Rows from expert 27 of block 9, named by matrix and row number. Rows with one number belong to one neuron. Each number is 500 + 40 x the weight over the matrix's rms, rounded and kept within 0 to 999. All counts start at 0. Numbers have three digits each.
# up: expert up (model.blocks.9.mlp.up, 64x128x128), inputs 0-127
# down: expert down (model.blocks.9.mlp.down, 64x128x128, transposed), outputs 0-127
up.21:447478486441500552468540425450487491481466473521460492534521525514509534489535520455446456533465491487487530441508506541502498494517511528532505570515507547519517487569425543496503515507512513546575533469607503467493457502486466401480511464536505482501413477586483523502506478465517537483459473538479498501539475620466560492477447507514512473546429512443446466517490465501457517561453
down.21:551546504426476495496499485509546475540374440404498464432512519423488395605414491556487574465581503484489435557453455517439564576416572432505488494516442459514471593462579381433418522445585525433466561462433413588595538545537508555562409531466462503483566505514591501487491485547466507581548448499475463511502488539449499517462541522552592496409541447597541588535475426547564536525518
up.22:459473499459504504477546495444508466510481485529525496492527538503513494531540537496518450549496514499525512468503492470519491479534487518516518505525487505488528496504452505505473489473511502540533496536529555481496503496467478489501535501496482516434504492530502514507510498490480432493487510520495450517531519504502484499543486484490485535537432472491529523502464478495494516537491
down.22:507513476506511473506477509493528498498506492503528485524512495470516473487498490516518533475512509488516485517510509502514517495499517506493467498517481519505499518458530479515496503498512506456486487481515470527506522495503516499524489509470494482503487493487498474487507490488501501512518484507492518474491513510488490504503482504489521510463508500519531484480508516490521471504525
up.23:463442488473505520407541495420465485536476473500468502466476534521509511549531579492390409524434489480474526449538441475517503495559548507511526598531558585548548485553396551526555512456517508583527492544596485410510478506461483470463579465578478462426434486562483494536534453510575499441441514532480454499616496584451491456564467480548463536607403536444450484490454475527508524600410
down.23:548578507481502508529487508479545464481471476417516488484557517416540409528448496529514552430561481484493454564473470518492556529463544454489497485526406498500487552441580375468448512438525534414437495456429442591525533512528579548574450551438461477507519525474524476483506500497458502575541468509459480479503507559492509495466487541507609467389554466589585546501491480495547518524522
up.24:446464480452502546406518502464467497561525459503485524497473582506520546544581590458419438528446493460459504444482464463529498528547521496540521570553526605515547488550385581508541488469500527573557478536580507382497493489491454498415515467552487436433470474518491484515528468491602450448438537527462451508635491559439499466543473506517448566594393550419435456521406482560491480588410
down.24:562577527490504525542481488483548478486476484445513451479540526423534414510458478493520589451549489485482478560456490499485573513470519459492495496502421499498489550446620384471474490464507526394428486487433470603501522499513586521555446528443476465499516525478510473479520500491464494566540463532465513469496500560495485520468507546498598469382533477567567525494515499487523515512516
up.25:515520547569475473548485521479439487497515532468495493485459514488541479525494495529515497445506503510534463498526485500531514528474547517505469499490475501486465514486600459460471478466492513465536471493460443506521485466524512529530473509454433479505534537408505553463514598430541486518547517578530484488459519462502432508506520457501552494437489507456509551507527504543491518443468
down.25:468474551497478481535486498484468518545510519481530519532442511482530500510516528491486500489498526504451501483482479478500508510494483492519567491485505514456507472528509533514489504512494489492528506518552519484484484469493447495519489523556513525471480497494484528509508507508519473467525468504527496498510464489529475509533511475493498508557444514506473496516463474515494515525457
up.26:454453494458542543417515474436481474531482495517438542488494554541495523560566553482444458588436478470477523457524468502514482512542511482555520564539555556529532486565365546497561472455501492599532516537580502418473501488471468484416529451542522468430394479599498498540552440517521490463411534519474458516613500594440515501509482507528452536576400530435443485532431491512480463576408
down.26:562574489451502542524500482491571475486470458424507450452559500419523392541433472525509588472576490463486442567486474507490579533447550442509481483509397488517480558432607371476458508441524533413452514476423427582539526509514558546560447539454462474509535508476535485471513475489449510573545472529484482482507488551489504524426497545540611481377558467591566557485518485508545518519525
up.27:431418514460517490425527549420456507576502451527456516487527571514552544536588562443405430537470473459487477459499430424527461530545588480535548578540543630542559473529377536515539479470525502587548490557573512347466517499472430487420502437518472467435516473537505506530530472473575404423451584529498446528613498565485485470555487510545457580620402551460437454489416471548516482579370
down.27:552576506528502501552467503490551485480524509451521468499529534417526402499464507490527578464544500496502437550469515494477562524493520473475488510499427529505499542459597415482480473489489555415418467503449455569490538480523588486548468529458495473491496514461492486444498531492449488564514480527473524447485481555517474526460514530492587461390525501553571520475517529468507484542541
up.28:494471537460464515466529466462463463538463469487450488495489525517498503541522548473434456541475472488454492479537462511534503478530517487525515559531543585499536481529471538503510489520494527554531501505584487442484517490489485446451508440504509483477430481572483488523515510485523534473464509524459482499569481633475510487501518515533486526561421528468431441509450472515498512571417
down.28:565559533442492492532497506498569462510403448383524463433523516444486411606403471529507580479574504482463432555444434508451582580417560446517481484507421441508514564453598359420452526448573543400479532480429417583561536511526530562557415530476480481477566519480568485509485471523488481555559452501478463495502490551483477512460532526568590520400544450588559575517494440536541519527511
up.29:500485513458489538432556473449471506539490485466455502473481544502524501544538529497419446528468460468490504436532499508515532492522509503551512581526543582517529497559427556506515499527528544540553514483588542465512498505505472453462460465525496469512435492558475545504517474490517531481478509553471477508547470629484556504497500490519475516561443538433436458530446449508492485537412
down.29:542565507437461507510495465491562472520425453369529470434513512450502406590399483533514578462589515476472428565459452514450578571432587437507483479505445451512484590481587353423443525469566531401461550473438421568571550523543538549554418532478479495500552506496583497483488484553478511547547444496468466502500493541467475519459542549559616503384537444600533581529478422532577533516526
up.30:458482453448571525450494496480524512512501483516477531520546527542472506483509499497506496483483483513495534500470502507496491485491458521496519516487518479498542511512448534524518497526519514500471516474528529511492481518479486496498538496512532472475477497537523464515509422549493525483478498481477504488498509517467549504507455511516469514502463493527509486504481452448524492533520
down.30:500511480495489515486521502512517488478481498517466481482532489493500506506481469504514498483517502508536512512513522530496497497515495493486463501515488481521506515472496484504501515489497502505496506494482457534514493513500530497518509482470471478522518504512505466479487478483480502538498517493477509491512541501459514512477495489497517486474554475496514522483514523480507471499541
up.31:478450498436502508467553488423447503521486473522502524482491551510545526592526595496476458508480495471483480485533457425518508519573534487505516562534556579528528499526451546493526476453496507560525489565578532409498460482480472496436561487530453481443481505528503513507549499482583454480438556531496455506574504547464480484546460472521519541574383522436454479516449475542498486555392
down.31:546557524498490509539477518480543521478516511467509479497526500427529427520500498493511550436549482487484460536484507506513548516479530453498496483512420516492483529464591440506491497474491528414469482506475478585507524510536545508560446544455492482487499527472510491481502496505479488560547449514495492468480496524500507517486489521524591483413520492559566506485501500502532513523513
up.32:482453500467520527469544490459448456531480477496454492479483555529512547546544529455440477532469486446475497457499462474529552491512528510522522582544543570533536482536461552518535498523503506556537500484569493470519510518485488446467507465548504510460421475570482534492502442478526501479468511546483474515562476617464513481506501494524479526543449521485447440508489470504480491521440
down.32:533575505447472516510493489489565470514418450406505451433522512423517414588393494550495564452593486457473436566450451522437561571409583428520503488500416458508497575484590355419430508460561547392468538470434411568554542518522534548572436534465465491477549493501584484495491492536464493571549464496476469502507485559495477514450526555547612499393545455589557596532481448537548518511501
up.33:479490486494537521496518486471477493483505491515497488519524551492527523494543526496466466491474473500504526505486501504522467513507515476497520497489482491525511476493435527483509483507494538523478516523504514484479503487501490493499557526504508485464451508533490473515509483520490474478495503438479494510517530529519483501496520512460493544536453506467518511498493485486485485552480
down.33:517533478531498505478504510496525485505499514490501488495491488490519466492471482517538511469493512505507483518521525529491533488510497504502483507513497496524507508480523475506497500496487489495487494508490485533525514495522513484517503518485491477508494514470504489482485494480503515518515505507514510500478515487471507477495476488489528517485534513497512510480503500484506466508523
up.34:490463526451491522425556444481485455528459506478461505507501534507517531516527545480421469517459477483448492449505471492537507500548538498539511579542548582519528488576464558493477511508523539539516508522587507428500507486497474443445496434533503488482409477545492519533517464466507531493457489541480511505602467631445518508528487530539486524588414529451413442517461467499496504537424
down.34:562540507447471483523517494491557462542400457381516459452511520436490409599400485515508560462579504469479425557437449497455577562424570439516482475524436446504495602478604382418449530474576528396455540464424426592576550523513548567550425522468492497489543491482575476497494476522484487564583449501466455501499488558476481518445522544548608505404554451606549580525483440511565528522531
up.35:459465513444505535434519498403479499518489473501455512472482575526535505551557537462441427540441483446451499477489494453513485511550515502553512577505547564542538490541422553497542492454495513566529484516588505411470493510498439483422509481552493487446423483535495501532524449501549465469466512550480463501588481591452516484538473492528471551597392534433416452526440445540488472564419
down.35:546578499481501528526475485487563462501463480427516462455549525419513395551432494529505588447563499472498461551463482500472566532449547442511501475506424502505487561461600366459446505472532535404461508493442435594539522510519566528548426535468479471491527518477535476481508493497451513572547458499463493485500485565486488520448492560536603484406551470576574540493506477496570533525504
up.36:492470505442485511474502507470493469513468501544507504478503526487492472516525514528499456565495499503516502525546490449530486515524518499532503533516506524522508498502466501483515501449530514507532511535520512446505478479499498472484559488519486436450507503496529522520542462510524453545454531511442459526525498537482510517538494483474509532551455487496508528482483489528509535547458
down.36:505508489521509482502508503485526516498518501512513497512492502469534464482500518501507530462519473475498493505514498509507524520482502498509496485489449494498475512465523490525514484497495499476496490481509485553495501497518507508520481539482478492492461519474499500482501509492493512497521494506507519477506495516518481502518467511500524497456480514517534501489516498472527467516528
up.37:479472493452535520417503435417458448509478460487442526463503556519509514548557563482429468517441475493437519441521490498530520476544516506558532581511552573541528505568440547520548501485502535562557509488603513459505505505483471464435558457547501488469410481591502519520529456504569490497442503508464471481601481596444523474507469500539487519592406558440443426507471474508466509550406
down.37:542560510473479515529502483478587464500429462412508455444550507423519393561436475527527571433575489473474440570463461506488583550434551438518489475505410472521491584449571384439448526440539519407456508461434425596554525521530557550539429552460469493479535512509569492496498479500461509579556445506465481501510484549478497500451514558573634476383553454604550559512490464511555537532529
up.38:458440474458492543443540505420468475562473496472497513465469569512559535576553586481442451513491478478455499448498462462519474498541510491506517593579544567521523461529423555512522487488486509585512498504593498400510511506491461502436521460554485486461461483529495484536551444490549468464461541505498449536586474585455447479554504513508481559576419547451442490508474503526514481590400
down.38:535543516502496515537470510468544478481477496410518482481570524431523434520445472489523573426538498486490464564467478523484576513449549460493499495521435498492481536443596396485480500473511531416453487514457461567511515493510574522546462552467484462481512520491523489476500500495458485563533456522478488470495508538503500498465508546511587484414545475571579528486507488486518505517513
up.39:463460496462491504459522533421426503530514481512500481495512567495541503557567597466430420543456456457443486446488436510500482489548552487523510574522537606547539457548419559521543475465521497585575495544579540386508521494498442521410503471558488454469510478509503512530513482465559443482437554512509478524624482542474498501567475505526485560592372549451411475507452488537497486592370
down.39:566553521509493527528471499495524494481509514442507460486549529430531403491458497508531550449522505502480463558486516509466574530481533462469495497525444505498504530428621423484463479471486531406436470511448472578490525512510580510536459542458496465478503502460514482486518512514464498552532488515462513450475491543501476521453517533507586464420534488573570499480498507490533517520519
up.40:502474534493531543423511462471498472480507480474444489480504512498487510493521518470439470512484488486470516454545504540518549459525507522528496553535540554500495488545467532505541511518494515528529500512573506477473498459458493415447502465520520498511430497603475534530514461466504536478449505536469500495569508626430534506480505490518480503551458534489434462541450492515468507547432
down.40:551570504444484478505508474473583464518416437386506458433529510430500405590414477539507576452592472469469452559461441525452570566432570432522488493520443455512497581485563366415432539447562544411469531463442420584569550524524506561564434536491481506490550497501593489495485476547459488574555443500462451506501478533482502525443518546584601494428529450596536585533495433537567535533509
up.41:462465477451464540412515503442449489549466474504470515475490540536521517598540562464463418516455482465485515457530478485529517503538498470508508580530564581539546473564410560506551501453536533582520502532617519421477476478490458481450530469537479470444481480557516469492547448495566491470431550507482470514587484555452508466552474502531477542594401526459406457508431470519509480576385
down.41:557585518498502522544497487485552492507498484440501467487541520437531421516461500505504563427562495478516470579470478509498576526444543443487493498524415491485510542433599383474468508464542522418458503512449462571508512521502569521551461553462481491506522508469518473478494511505461507568556482533466480478510516528504507528460498550520606483392554490570600548496515483496531514518536
up.42:474448524455506540444539468436499475508486477506447486520515546521499504476536527477438463557459482487474526490546449526516531481536542514545536552508549562502522482566460530470506500509485491531564500509599546443498516518506460433464528486547511485500426507582469529520515465482547511489447502551484461522580453611440568513513467492530475500565431525456429496515446478486456517567446
down.42:553584499439468476505499480497577458524415469400490455441530511433514403593409494544494565461600488482466437551460448496460574564420580419502481484505419459510490603463583365441408522466556518389478546456432422580570523517533514560568411531449475476506551500499586482485496461523475505563535452497479462493520481550472485512446521547545603498416536449610571581534499462524568532527535
up.43:487493478482524452486480486486517507511491529485528561506524493483484489490471485513537461482517492505513532526495526524494486502530462494437461510509510439482500517512487509501519518537488512486431506499507465553531514545495536481516510480504555484505453499481492468516501435555478555467461473487522508482466495506482522472468470517511497467474537487495514509506532525490501483498537
down.43:514510488467485504479524494523509504501486480504483500496536494521491524486487456488506492480521485509535520488490508540496489489487523507518513509505501488484516480494471479500506516489517500542525512504489491504532495517527488524486528503487488491490521506520492501498496500491485495514504513503488488519525520501493572499480494496512502488492522509504489493499504516513511503483516
up.44:475462516503526530514530495506507475483504505529505482522529481532516519501524503465452484509496493488524534480476495513518481463513504495484506514518502472477528505481509515495504482513533503511473500520495538506485503494498480455521517498453521537484473483497509478514480489525480471513517524488505521491512510509536502512486486515505494507496455521496515510512474495497491480514535
down.44:511502464506501497501507521511509497499492513498496500509511489492493484485486484495527508492515506508532477502516521528485492518498510512499474515524528496510510497487507475501511505498507489502496491497485497509517514508509497497490477490518482488503514496490513509498495519492483494503500478514515513484488521484470509501485499499497504486487528502486500516488521512494504464506517
up.45:436460477432487537423514506447435516530485452518521502483485562507532552589570577506432431535467474470446480463483439477502479540566569468520515591511554593510563442543411517495563484467501494581525478527607503413513483521489437534427518468533493439427474493557500510512508467481608477460479526474504461527577467556452467467556452475518499545591411507453428492527464497522496467534373
down.45:545579527499504531532468505485538490481509506435518481509534525446545416505447493500500564436552491487473460542460492513483562487475514461478513501530432510508483538452589418482471498475485533435442473507467443581499526499520588490555452529457495493485502514438501487477523501495458485549545480494483494471471505517506482510480489559512587475391524499572588512467501513492509521534513
up.46:455442468411483526408490533526517467526463488543490498486533496496478515468481497547543495518496536494528488501545506454474513521507497509534475489476515540543493536536458509483496525439505465489537499513542472497536485492479506492475510489552499491503552505537532507502499471504504500490500503520486474542489488454456535507529471499475469489511498472436491536537524484514524593522508
down.46:474533480513549489508506481501525516504513462541493512510524503495522493498520508510496507485508481468526503506516475488516495494488491525523496479486461541487480523492508526498509515487473479487508503465506500532485493517488514515493506493474505515503443491503470506471516486473475517488491507487479512492537480551548496489516476534485498462492513520540486482464470505462510493506516
up.47:449491535461500543442541432456500478510482474499448482528501520534505539495560562464388447524468487476486525423536498510514500491521485512537513558535562582514515468556448529517522494507527478531544486469602521441503488507486486437463504427523506466474429474537450537512499437468503496486457532518479514517552470619433528494511483506538485510574438536489448437539450457501501492553463
down.47:563547488442480492516496497470582475527395453382517474421521519446501423590391506543484557462588505467489442546463452512440566565417569428519485507504435454521492596476594362419428528470547523423485546466428417583574544515527535561578433533483489502492546506491582493486491479502473507577552449504459487491509492549481487522465536534557625500388544444590547592516484463519569541528536
up.48:489477483476501501461529495456463491496512470505460493495483512509497525544498512486456470532453465452497500464525483499518492470533499522521509567505520580506537482547453532515532481524525513530538487475594523456480474488469469432471502466527500507501410515574476540499531435481527546481446478552486475461578482629468523484494495506511488494550449507466430470555474476506493479536445
down.48:537553511443479485506481470492558485528402432381512453437509530428501415609407484535512577470579495459474446553457440532459572573431586437524479486519441445502495570459596348438432527468591510409480519473444421578566532514533522549563408549501487506494547521507607496483495483545452499564551457504462455495520500542462494515451539542569606503408531438599544574537478432539561542531513
up.49:467464520484485533429511466435483461524495470489472470495511547505505527498531545482435455540452485467455524482518504484510525531521505492514516601529549581513553457531410548499549486483489529529543514480604536465488496504486459429443513435546538488478409482583466515514530455513518509482466516522483469514581471618458553492480487503537452502563430514460446472521429460489493506561415
down.49:557577490430491489505491486489562457531411452398505480425532536424496405597420475547491580449585524469483409563459446508468574569423573434523476477523434458502487579461594373451452520459555522413444528458427407596566537531527548563581423530475473486511554507496584486492480456513473492565539448512475463499498495547483492517483530564541621490412555445599555576516478467529573508529529
up.50:473530487523502478522512518480510525476508507526510473509505518517514513512517515489508491480531504506464498496474502519505481538484561523504475506504488510484502481504516487477516467480452523547473523508503488477489496507513502534479477524477500482486493483479479509490485539489533525503469528491512499496526495518485500517529485487481528526493451520495535538513514524461490473481488
down.50:522508516500460505485473500484466488518495528466484509492476483486507499498487528531508521488483503526492481509489500527496516504511497503496532523512505493498501500477494513498487515518489522486500471520515482518529496483493484476529490500520492500496498508480510486498519501500495476506511474515515505488505484500487491498501502501495492528478477499493507500498515501521497491516501
up.51:437441491434501540403501498430472493548510471503443529476513559527516552555547539513429424547476465476455489470539468448515493516543550507511532568509573612523567473551406565481572475465505497577531461507607519425488498502476451484421531482539494431464472474602502497520537458522547492478442543526520465501594498572470511486539464514531466544614399519434411447510447465536497461574435
down.51:568594527475491519535489489493544490468486488446491455482553538430531401505442511502496567444577489481496456555471486527489557530461541462481501486521411507527467560437586394473481497456495531397447491486440454590524514491526581513548446538442476465501500508476524479468507501479457483540520501533467498465508498552481487527449511539508612469392542484577579548494517510509523516518528
up.52:471451527430495539410511491410453489536515477511464518487481574523498529550531565488419427559463478487454526449543495493498507514521522505542504546543569574536544465552442558503526501486526535570534477515581511440492467489455497452432511456541528460451449494563492523539534447507557489440473544539469464493579498608447525491532475498539458535578430527441466452520439464535498496585436
down.52:556571510451474512525499486505583466496451451411518475467565510423509393552435491533526571447570499464478430554454467521477586545433556456504486492526418482512474580437611358447465516440527544413457516468434431586542545518525556538567429552462473485486530502483549466479492481517475509571539483506465484492514500549499498523457524543535621485392540461586567547495508474506545515515524
up.53:484450504468488542426523452405436487547455477498472531443461538532501494572556581490432436553421493468496531468523453475534492493557504480534511570560541580553546486543438533513561506439514521586548471526567526390488499502462447477432572470551502463446448499549515478509551449492577469453430531515488470483599467556485488485531467492524481555598401539430426476492441510536540497563397
down.53:545551505480500517526492503475561490463457469436498468487537524432532391514459490506533568446561496482484458566473497502498567520438554447482501461518431497493485550446612367482468484459513499416438512480439445594521533510533581542556443567439457478484515522475524491490482486498469499577528471531486495468487495535489504523452499548502601487409531475570592528511507508488546524516502
up.54:467501456516528497473534506422482535474531459542507496489518503504504525513555541510491473503479467461508519513509472529490480518535531471491506530530491496500537489520436518498546475490547516587493486504513545484514496503532466483497555544524524485470459530534510445542520466542532480514465509481506457492519491520466504477499460523497483518508390549503498507525505489468526475544483
down.54:514539472523468500460502480491504497507506523489511501500524483485531473495474479525534511446504496512503503547500518546485539502504521490487474501522481488535503510462527470505493507476493513484473481493496466539522520513516545490527500513474480483507512515479522499475516467471506496541513509511485518479487528526481523495488493502488532496457525502494527510470521511503527496506517
up.55:463446502468505526430510503425480509552490478499481507474505568494541521571573564493441472539428504497481491459525452455525480491542558482512535555539548589535550489544403558504523480424520510580548473544594522394480512500475443503434553463546484473458469489557514495514568462461544447491429557540454459492595484554477470475579467499551489554639424538410433465473432480563512509536392
down.55:551576498480493513540478498487540489476501493457530465512524525428527423502469496499546582443528495490477470543470501499506555513477525479489499492519421527497490538456600421484485475461493525414452506489467476593481511482512570516539459557458482475489511514457509491478499513476478508541553471530467504459508501527508491523472497521492577473404513490577576525486519527494537517525528
up.56:459453525456515540467523476411472510535482474549448486489517541552517530523564546465445460543447461470447512449504501497496504490537517479553493556503529566524541469548419559515532496502523532559547501515575512435464485501496456482420518459527489491459409476556470523523533468464533494499469541522485508503591485604464531521532497506538469542558418523452452453511436476505468447526427
down.56:569547502468491512520491483477559469513447473399509450456559526441507388573406486529520600457585504461475427561454477510450566563447574418517487478522422472528491587456595357450435524480553532412457509470426435575565531509530539568557442554448475503489559528484569483482501480511460488575552466488466479502502487574495484532449539565549615480399525461597581578509500460518553547525509
up.57:488476500524511486519507495464455509522512511500505509466507519498535509570542558471485456535472494478492499491492467489539477491515530496482536544530514525551505475469473555485510445460511500540521512521521504426479506492528453497448546510525457485464485534464504504517539524464539485465462537518507473451533488544502469510551504472489500553553434511487463505490464491533499457519432
down.57:564527503503496496524461502475528489498514509476525477510501492464514457489482501499496537452518493512475499518487520511499526517476531472496508512515473500500498514479561484523495505487489543438478476510490462545514526491526537493531478507477480497489510508475495510503489510491491495511538470537495502487482505506517481499503511490515537517476492480521536511489532493490508497503482
up.58:492462527466498541476530457434470508495507471486450483524515520515489496511551531488410452541455492482482500465524476521502541471526518496545497553497584602496539532550435565538512532501509508547560512500574510462479465478480485422407520459545487491466430515543494532517512485480517523471456541557448485500562490621459548529481461496502473484581433534446450425516478471529466490556439
down.58:556567515441472477506503512471571457515403465411509478419537518447499405589409480551504572451580484481482442558453472515463571574441558433516472469524445459515487597458581378430425546452563517401474555476432417591570550524545531542548423530484473489486550517503570485503479479512475491575564455502471468509504494557489495503442548550561619498416539450591561597534503448537569538530522
up.59:458471475437519516447482495484533514522530487584472500496498468481501526456489451556526506522492527468538489511515527424481508511503518507459527508478518516485538522526409483488550493438532478504549522479512518490534469492467482502505503518545472492478565491544537497516511459545481459485488494485500454520505489480479531512547487502461467499528477505482531546515491476483504503500522
down.59:492542479520511494504486488516489508491507494530509494501517504480510514481516503515490499493483498455535518508513511474494485502521467506481490497499466538534502555469516493506503523508472471499484487483499493532506501511496509497490514502478495483521474503481485483460503481464463543524506525496502508475506527551512485491513485514486502474478509520513508490480533529497519502497526
up.60:529507523583493461557493502508448519499525510509566511472479508484532439530494512509464493488523460490506442503527438442505494522529555484510529536525446550505507503504504468469542439500494515463549503491449471470491507457535506521515499485479448452504522525488480515479524573506539482492568519530503478474487484486535415481508543489470504496489480510470492490484507530527488519494492
down.60:502506532518488474532457504485502491521546520480516480523471502481512507505532507508513480466491512499454480500484519488505528508504479479488516481494510496476503477490519503524491491506476511468503475525509522519497499484508487475507489528519499495481492511486496528514510497505482491483504517517521498482494469457514481517530534484482494501517454520508521505530502481509498492501478
up.61:425479507436516491438554502402482484512509477546499484512522550515487501517553545529477452523485484511473519500500486446516476505554556468480520564535527523501511492509401494497545495462564519586546507516562501449463508473467468493469552505528484489430447485513515464528560461502550487490435523479479450491542494548417448462542451462469512555588415528454459507504463504552476444555431
down.61:532560479485506525514478515472521480487511487476521497490535501438541432502461495488513543451537468472506462521490502518500547511486520490509507512520452496505469517448565433491488509480470493455483472497481463568530514504540562498545468540474485482514494522467516479484489505461463486560545472523469484452502540524488532516469473515486565481422502514524560507474534501482526501523517
up.62:486450510457486503451520497441494469543483507447450510489521518526524506527542540466460469523487479466482517470504495524512538475525490528545491559526519553513525491532455539479524478507513508547550521491588536451508479510494473434471504480512505493489406498559468537520505444479517525489470523540441481477549484637478547526506488488530453529530447545442461447532463460513507480559457
down.62:551548512450476490506496474488568474516419440388500463440525503438498415581401483545509586452595511475501442554449447519450573586402582446509488490545439443485506593475570362414424529474576526399485536470441405570566533519540524568555419525496469495500562505497596496487491476534466525575547443505488483511498480534454502514475555554562607507416525445590549589537467444538569517533525
up.63:479461481463489516427498512439467495579460478531474505450491535516522506556547581474464411524459475471479498465528467464529490490559501483518503561519555540555555470534399544513565511430527484549528474575576503438493476473443471467420533484553472457424471483523501482494528458494583476471435564505482428483596484552483456481547460463496508556631417544431449503506442477543492522583424
down.63:539577512482498520537474498491531507480502511455519482497535520418522440497471485507518555446569491491501476549475514511510555519454551467505489489513439503490492524447587400467456486459503515424448489499470454571492527503517572515557457563460466496484514508458513494475498500485448490536535485542474491469501518519515505513484485529508568480412522480558588519480520532468545505514522
up.64:477481514526500472543528507477418518488518511513517460498453517502543484572573604475440451482472468498491487464498460458488459488548553537502504534540499547506534494505516501521482408449526534549547474535519544413476479466516440545448499524496473504455527533476508469489478608420523417490499561485538478510547485555464462508551539525529575560557437542456465489531438509536478443494432
down.64:535528551507479496534464543474508512496514550469539501527474496441520453487469529495549546482511492493455504530478518497481538485490505459484514514523486529493517519480576498510485473506507517430484478526523472537498540479498524496536466522491525506471488502440510502526507521496507497531521465525504489428461481466505484526505529485508538522473468488535540491494517493502485515538450
up.65:500522510545492507541547506460515489482515533461557464514502490525489503538527516493499504492513482511524517504483494546500516474495453503474512502492510436511502478441549500491498504558512508503450465493490507527493469499511503494529527486482486526503450506476495462503444480516475546528514473509494499464492515505530445500500497530508540496518471502547527486467487496497482482530506
down.65:519482511498466493495494528503523490504487500473497486515480482530493524498462486482497468476510492508495507508490504517494500541486532480501493541549528475510522491486484473503477499498519499502495497520477500470508511499526488488514501503507487476491538528506512503525471491500497481498534477495499481540470538459477533472484481472509490512513512482494501518534500489508509503490493
up.66:481437497448470522450504460415445509535490473486466525493497563501495481545558538467443443536459473491483502449538479488490523507556521498535511590547530551551526479558424515534514532472522535565532475517587492413498496488469486460422514472526480479453427491572501523474535455475554498470496519553449446498582493593445513492519464513519477549576447496446442442503470476531487482562441
down.66:558589499454483509530490496503576479490427449411510455454546519441526407556436497533531578450571504478492443565448454514490565556429576440509488479504423485489488581456591379468456512461537534416446512473452449592546512510539538553563414540461486487490543505469556477478501483518463497572549460518471491492519489529488507506446502534556632493401534468587585538534499450547561538508488
up.67:461465527479501507474564510449455505503510472522530481485525527509492519553538580526501477504485539491489494494491494466523475521547520511501540524505533512538528497494438555480527481426515480561520497546561480425510484470477451515477537521520470477478475498511525489522511506497549482489435559471506463528549492521437456497550507498494514517542418528436498530492465477493506523514419
down.67:528534501487489514500460512482512494512499518488513502512505496439545452512476497507508532448526477494481483542486503497502526511490539476504509519509462516491480521452548459515497504478491506470463464517502452549535520515535531510523481535491489494489470519447517495495512519483486481517556461501488500466494520510504476514505468538480548491456493505548542511483513516484519494524507
up.68:430420496442524555422531510422426439533462450522460496462467561510507507525558550484448427553420469458471495429516452470505509523541529489564486563517543611560573456572406557537545479474524512586539491544598522398493478497438444473397538456546471476462462489571483490524557462480550445448433534526488452522626487568456515505556464477535463558607441521444411460498440486534512525558398
down.68:545575512483505517547477508485552474467493478460518461490548524414521408505455493520515573443546482467489426571483508515484558519463543459483498472519401523504504565450607392470456498464504521418447506502420451593504525502518566525552440543435456480483509503472511478459507512483472507579531485534461517478496502564501494527447504542505599464398534477569575544479516521507543530539535
up.69:467452487480523553430538472425470472535484486483460518505476559501506538555530566463440460535443461505449468473492494464520493503592525485531482559528558597504555498565419565507515495488484522577539476515582513442481507513494449479443527458552470486448468465546496515547533497484535494472500513515469449504581475558470523476515484481514451519567414504435446479522457460504498490578400
down.69:558572506476486531531481502479537472506454487423516484477555526440524418531445500510500567462561501467484437541455469494467552534447538464503505494526424508520493564446593369466469516456528536403460505487419442591540532487516559532568432531469500489497531504506531483481496485497479495573532463495462487494507479554495475529445507542534603487392545476587577552498519479515554513526512
up.70:454451500427500534437522480396451477518488447523507525503497542522512531564560578489450454566470532473457492464501456451509522509541569492520551571522535590529546471503406556523551504457525498567548458540575518417515490492474426473443546481547491478446461487547486508504506463489580465497446559520495465507571470557465487507551493460508462529585405513440476479533457495530493520567406
down.70:535566501494496513541468492489525479496487481455524479482528512420516399508471495528502569437552480496486454544481499494494563521470533455483494512495420503489491556437588408469481497472504538409455484506470454574512546509507580514556461545472481472500508509446526493460509488495473487559541480515489491470491509538499494509468478543521594470391544500558572534474531498470528514533516
up.71:461475501457487509415523473422462502515480495494419508491493563507505538540545559490440424559441462478456513435540475518512520514547535498545524576518552547519537478548421560502536477481509496578555503524599524432482476472491467457477559497522486463460441483558472517528544474497558476447441562519464498495577486587455514492472480499545489533577418534449447468515443469517437461557437
down.71:553568496465502502515496497487555485488440466418519462466553528411524382570421481533498577447550497462496444564453473520475577545443558426501488456501430460509484569453596383448445514455540523408469535476427434578533530516531547541558432539468462471490532513472564481472491488516454496589560466514464476498518496540480509517449521538544613486391548458578556551496498471511558529508523
up.72:471417493466501514407536531408417490523461460532455484473515560509509534557575605506425432525467485479466500459474459443500474521556561528517533592568542627526533473586431548491518479434502500590550436578597522376539491506459436492411555501569467443416472493556505479513528483494552453450454547511506453502585476562429481480568466502538512538640404531446437471529434474517495466545409
down.72:542559521508512509530477510482540481477509519478513488505528510408527408492454494491522551459526499491512455541480506522508527491484521461482492488529434518514474528445618438482492487461485521429437474487468451583485529503515586493544453527441493464499481502436490495493524508493475497548524461512456505455491499533513489515480508533473571473380529492565561519470514510491532499522520
up.73:448466522416487553426538513414467485529485474502436514497519566506505497509512564476461468531441492469453534464527481487509523486517522490548518539527557580523536480600405548494488505476514498556526503499629530437518479518463465472426542466540521466477443486541490527533536442496505537496449515524476475497602478620449551474501471485549486550574427495427454445525463470544456511580408
down.73:551550497446475502532488495513558463519428465410517464449550523428513404578407477529509581453591501471485423556472450516474573562425566442498483475524421468511500583458598383427435515461553518408470545474428427584561517512524542554537440534455483487496541515484560484469493478493478513565538465496465487489519497550486502520445501564546608480403552421599560549516498464525571539519544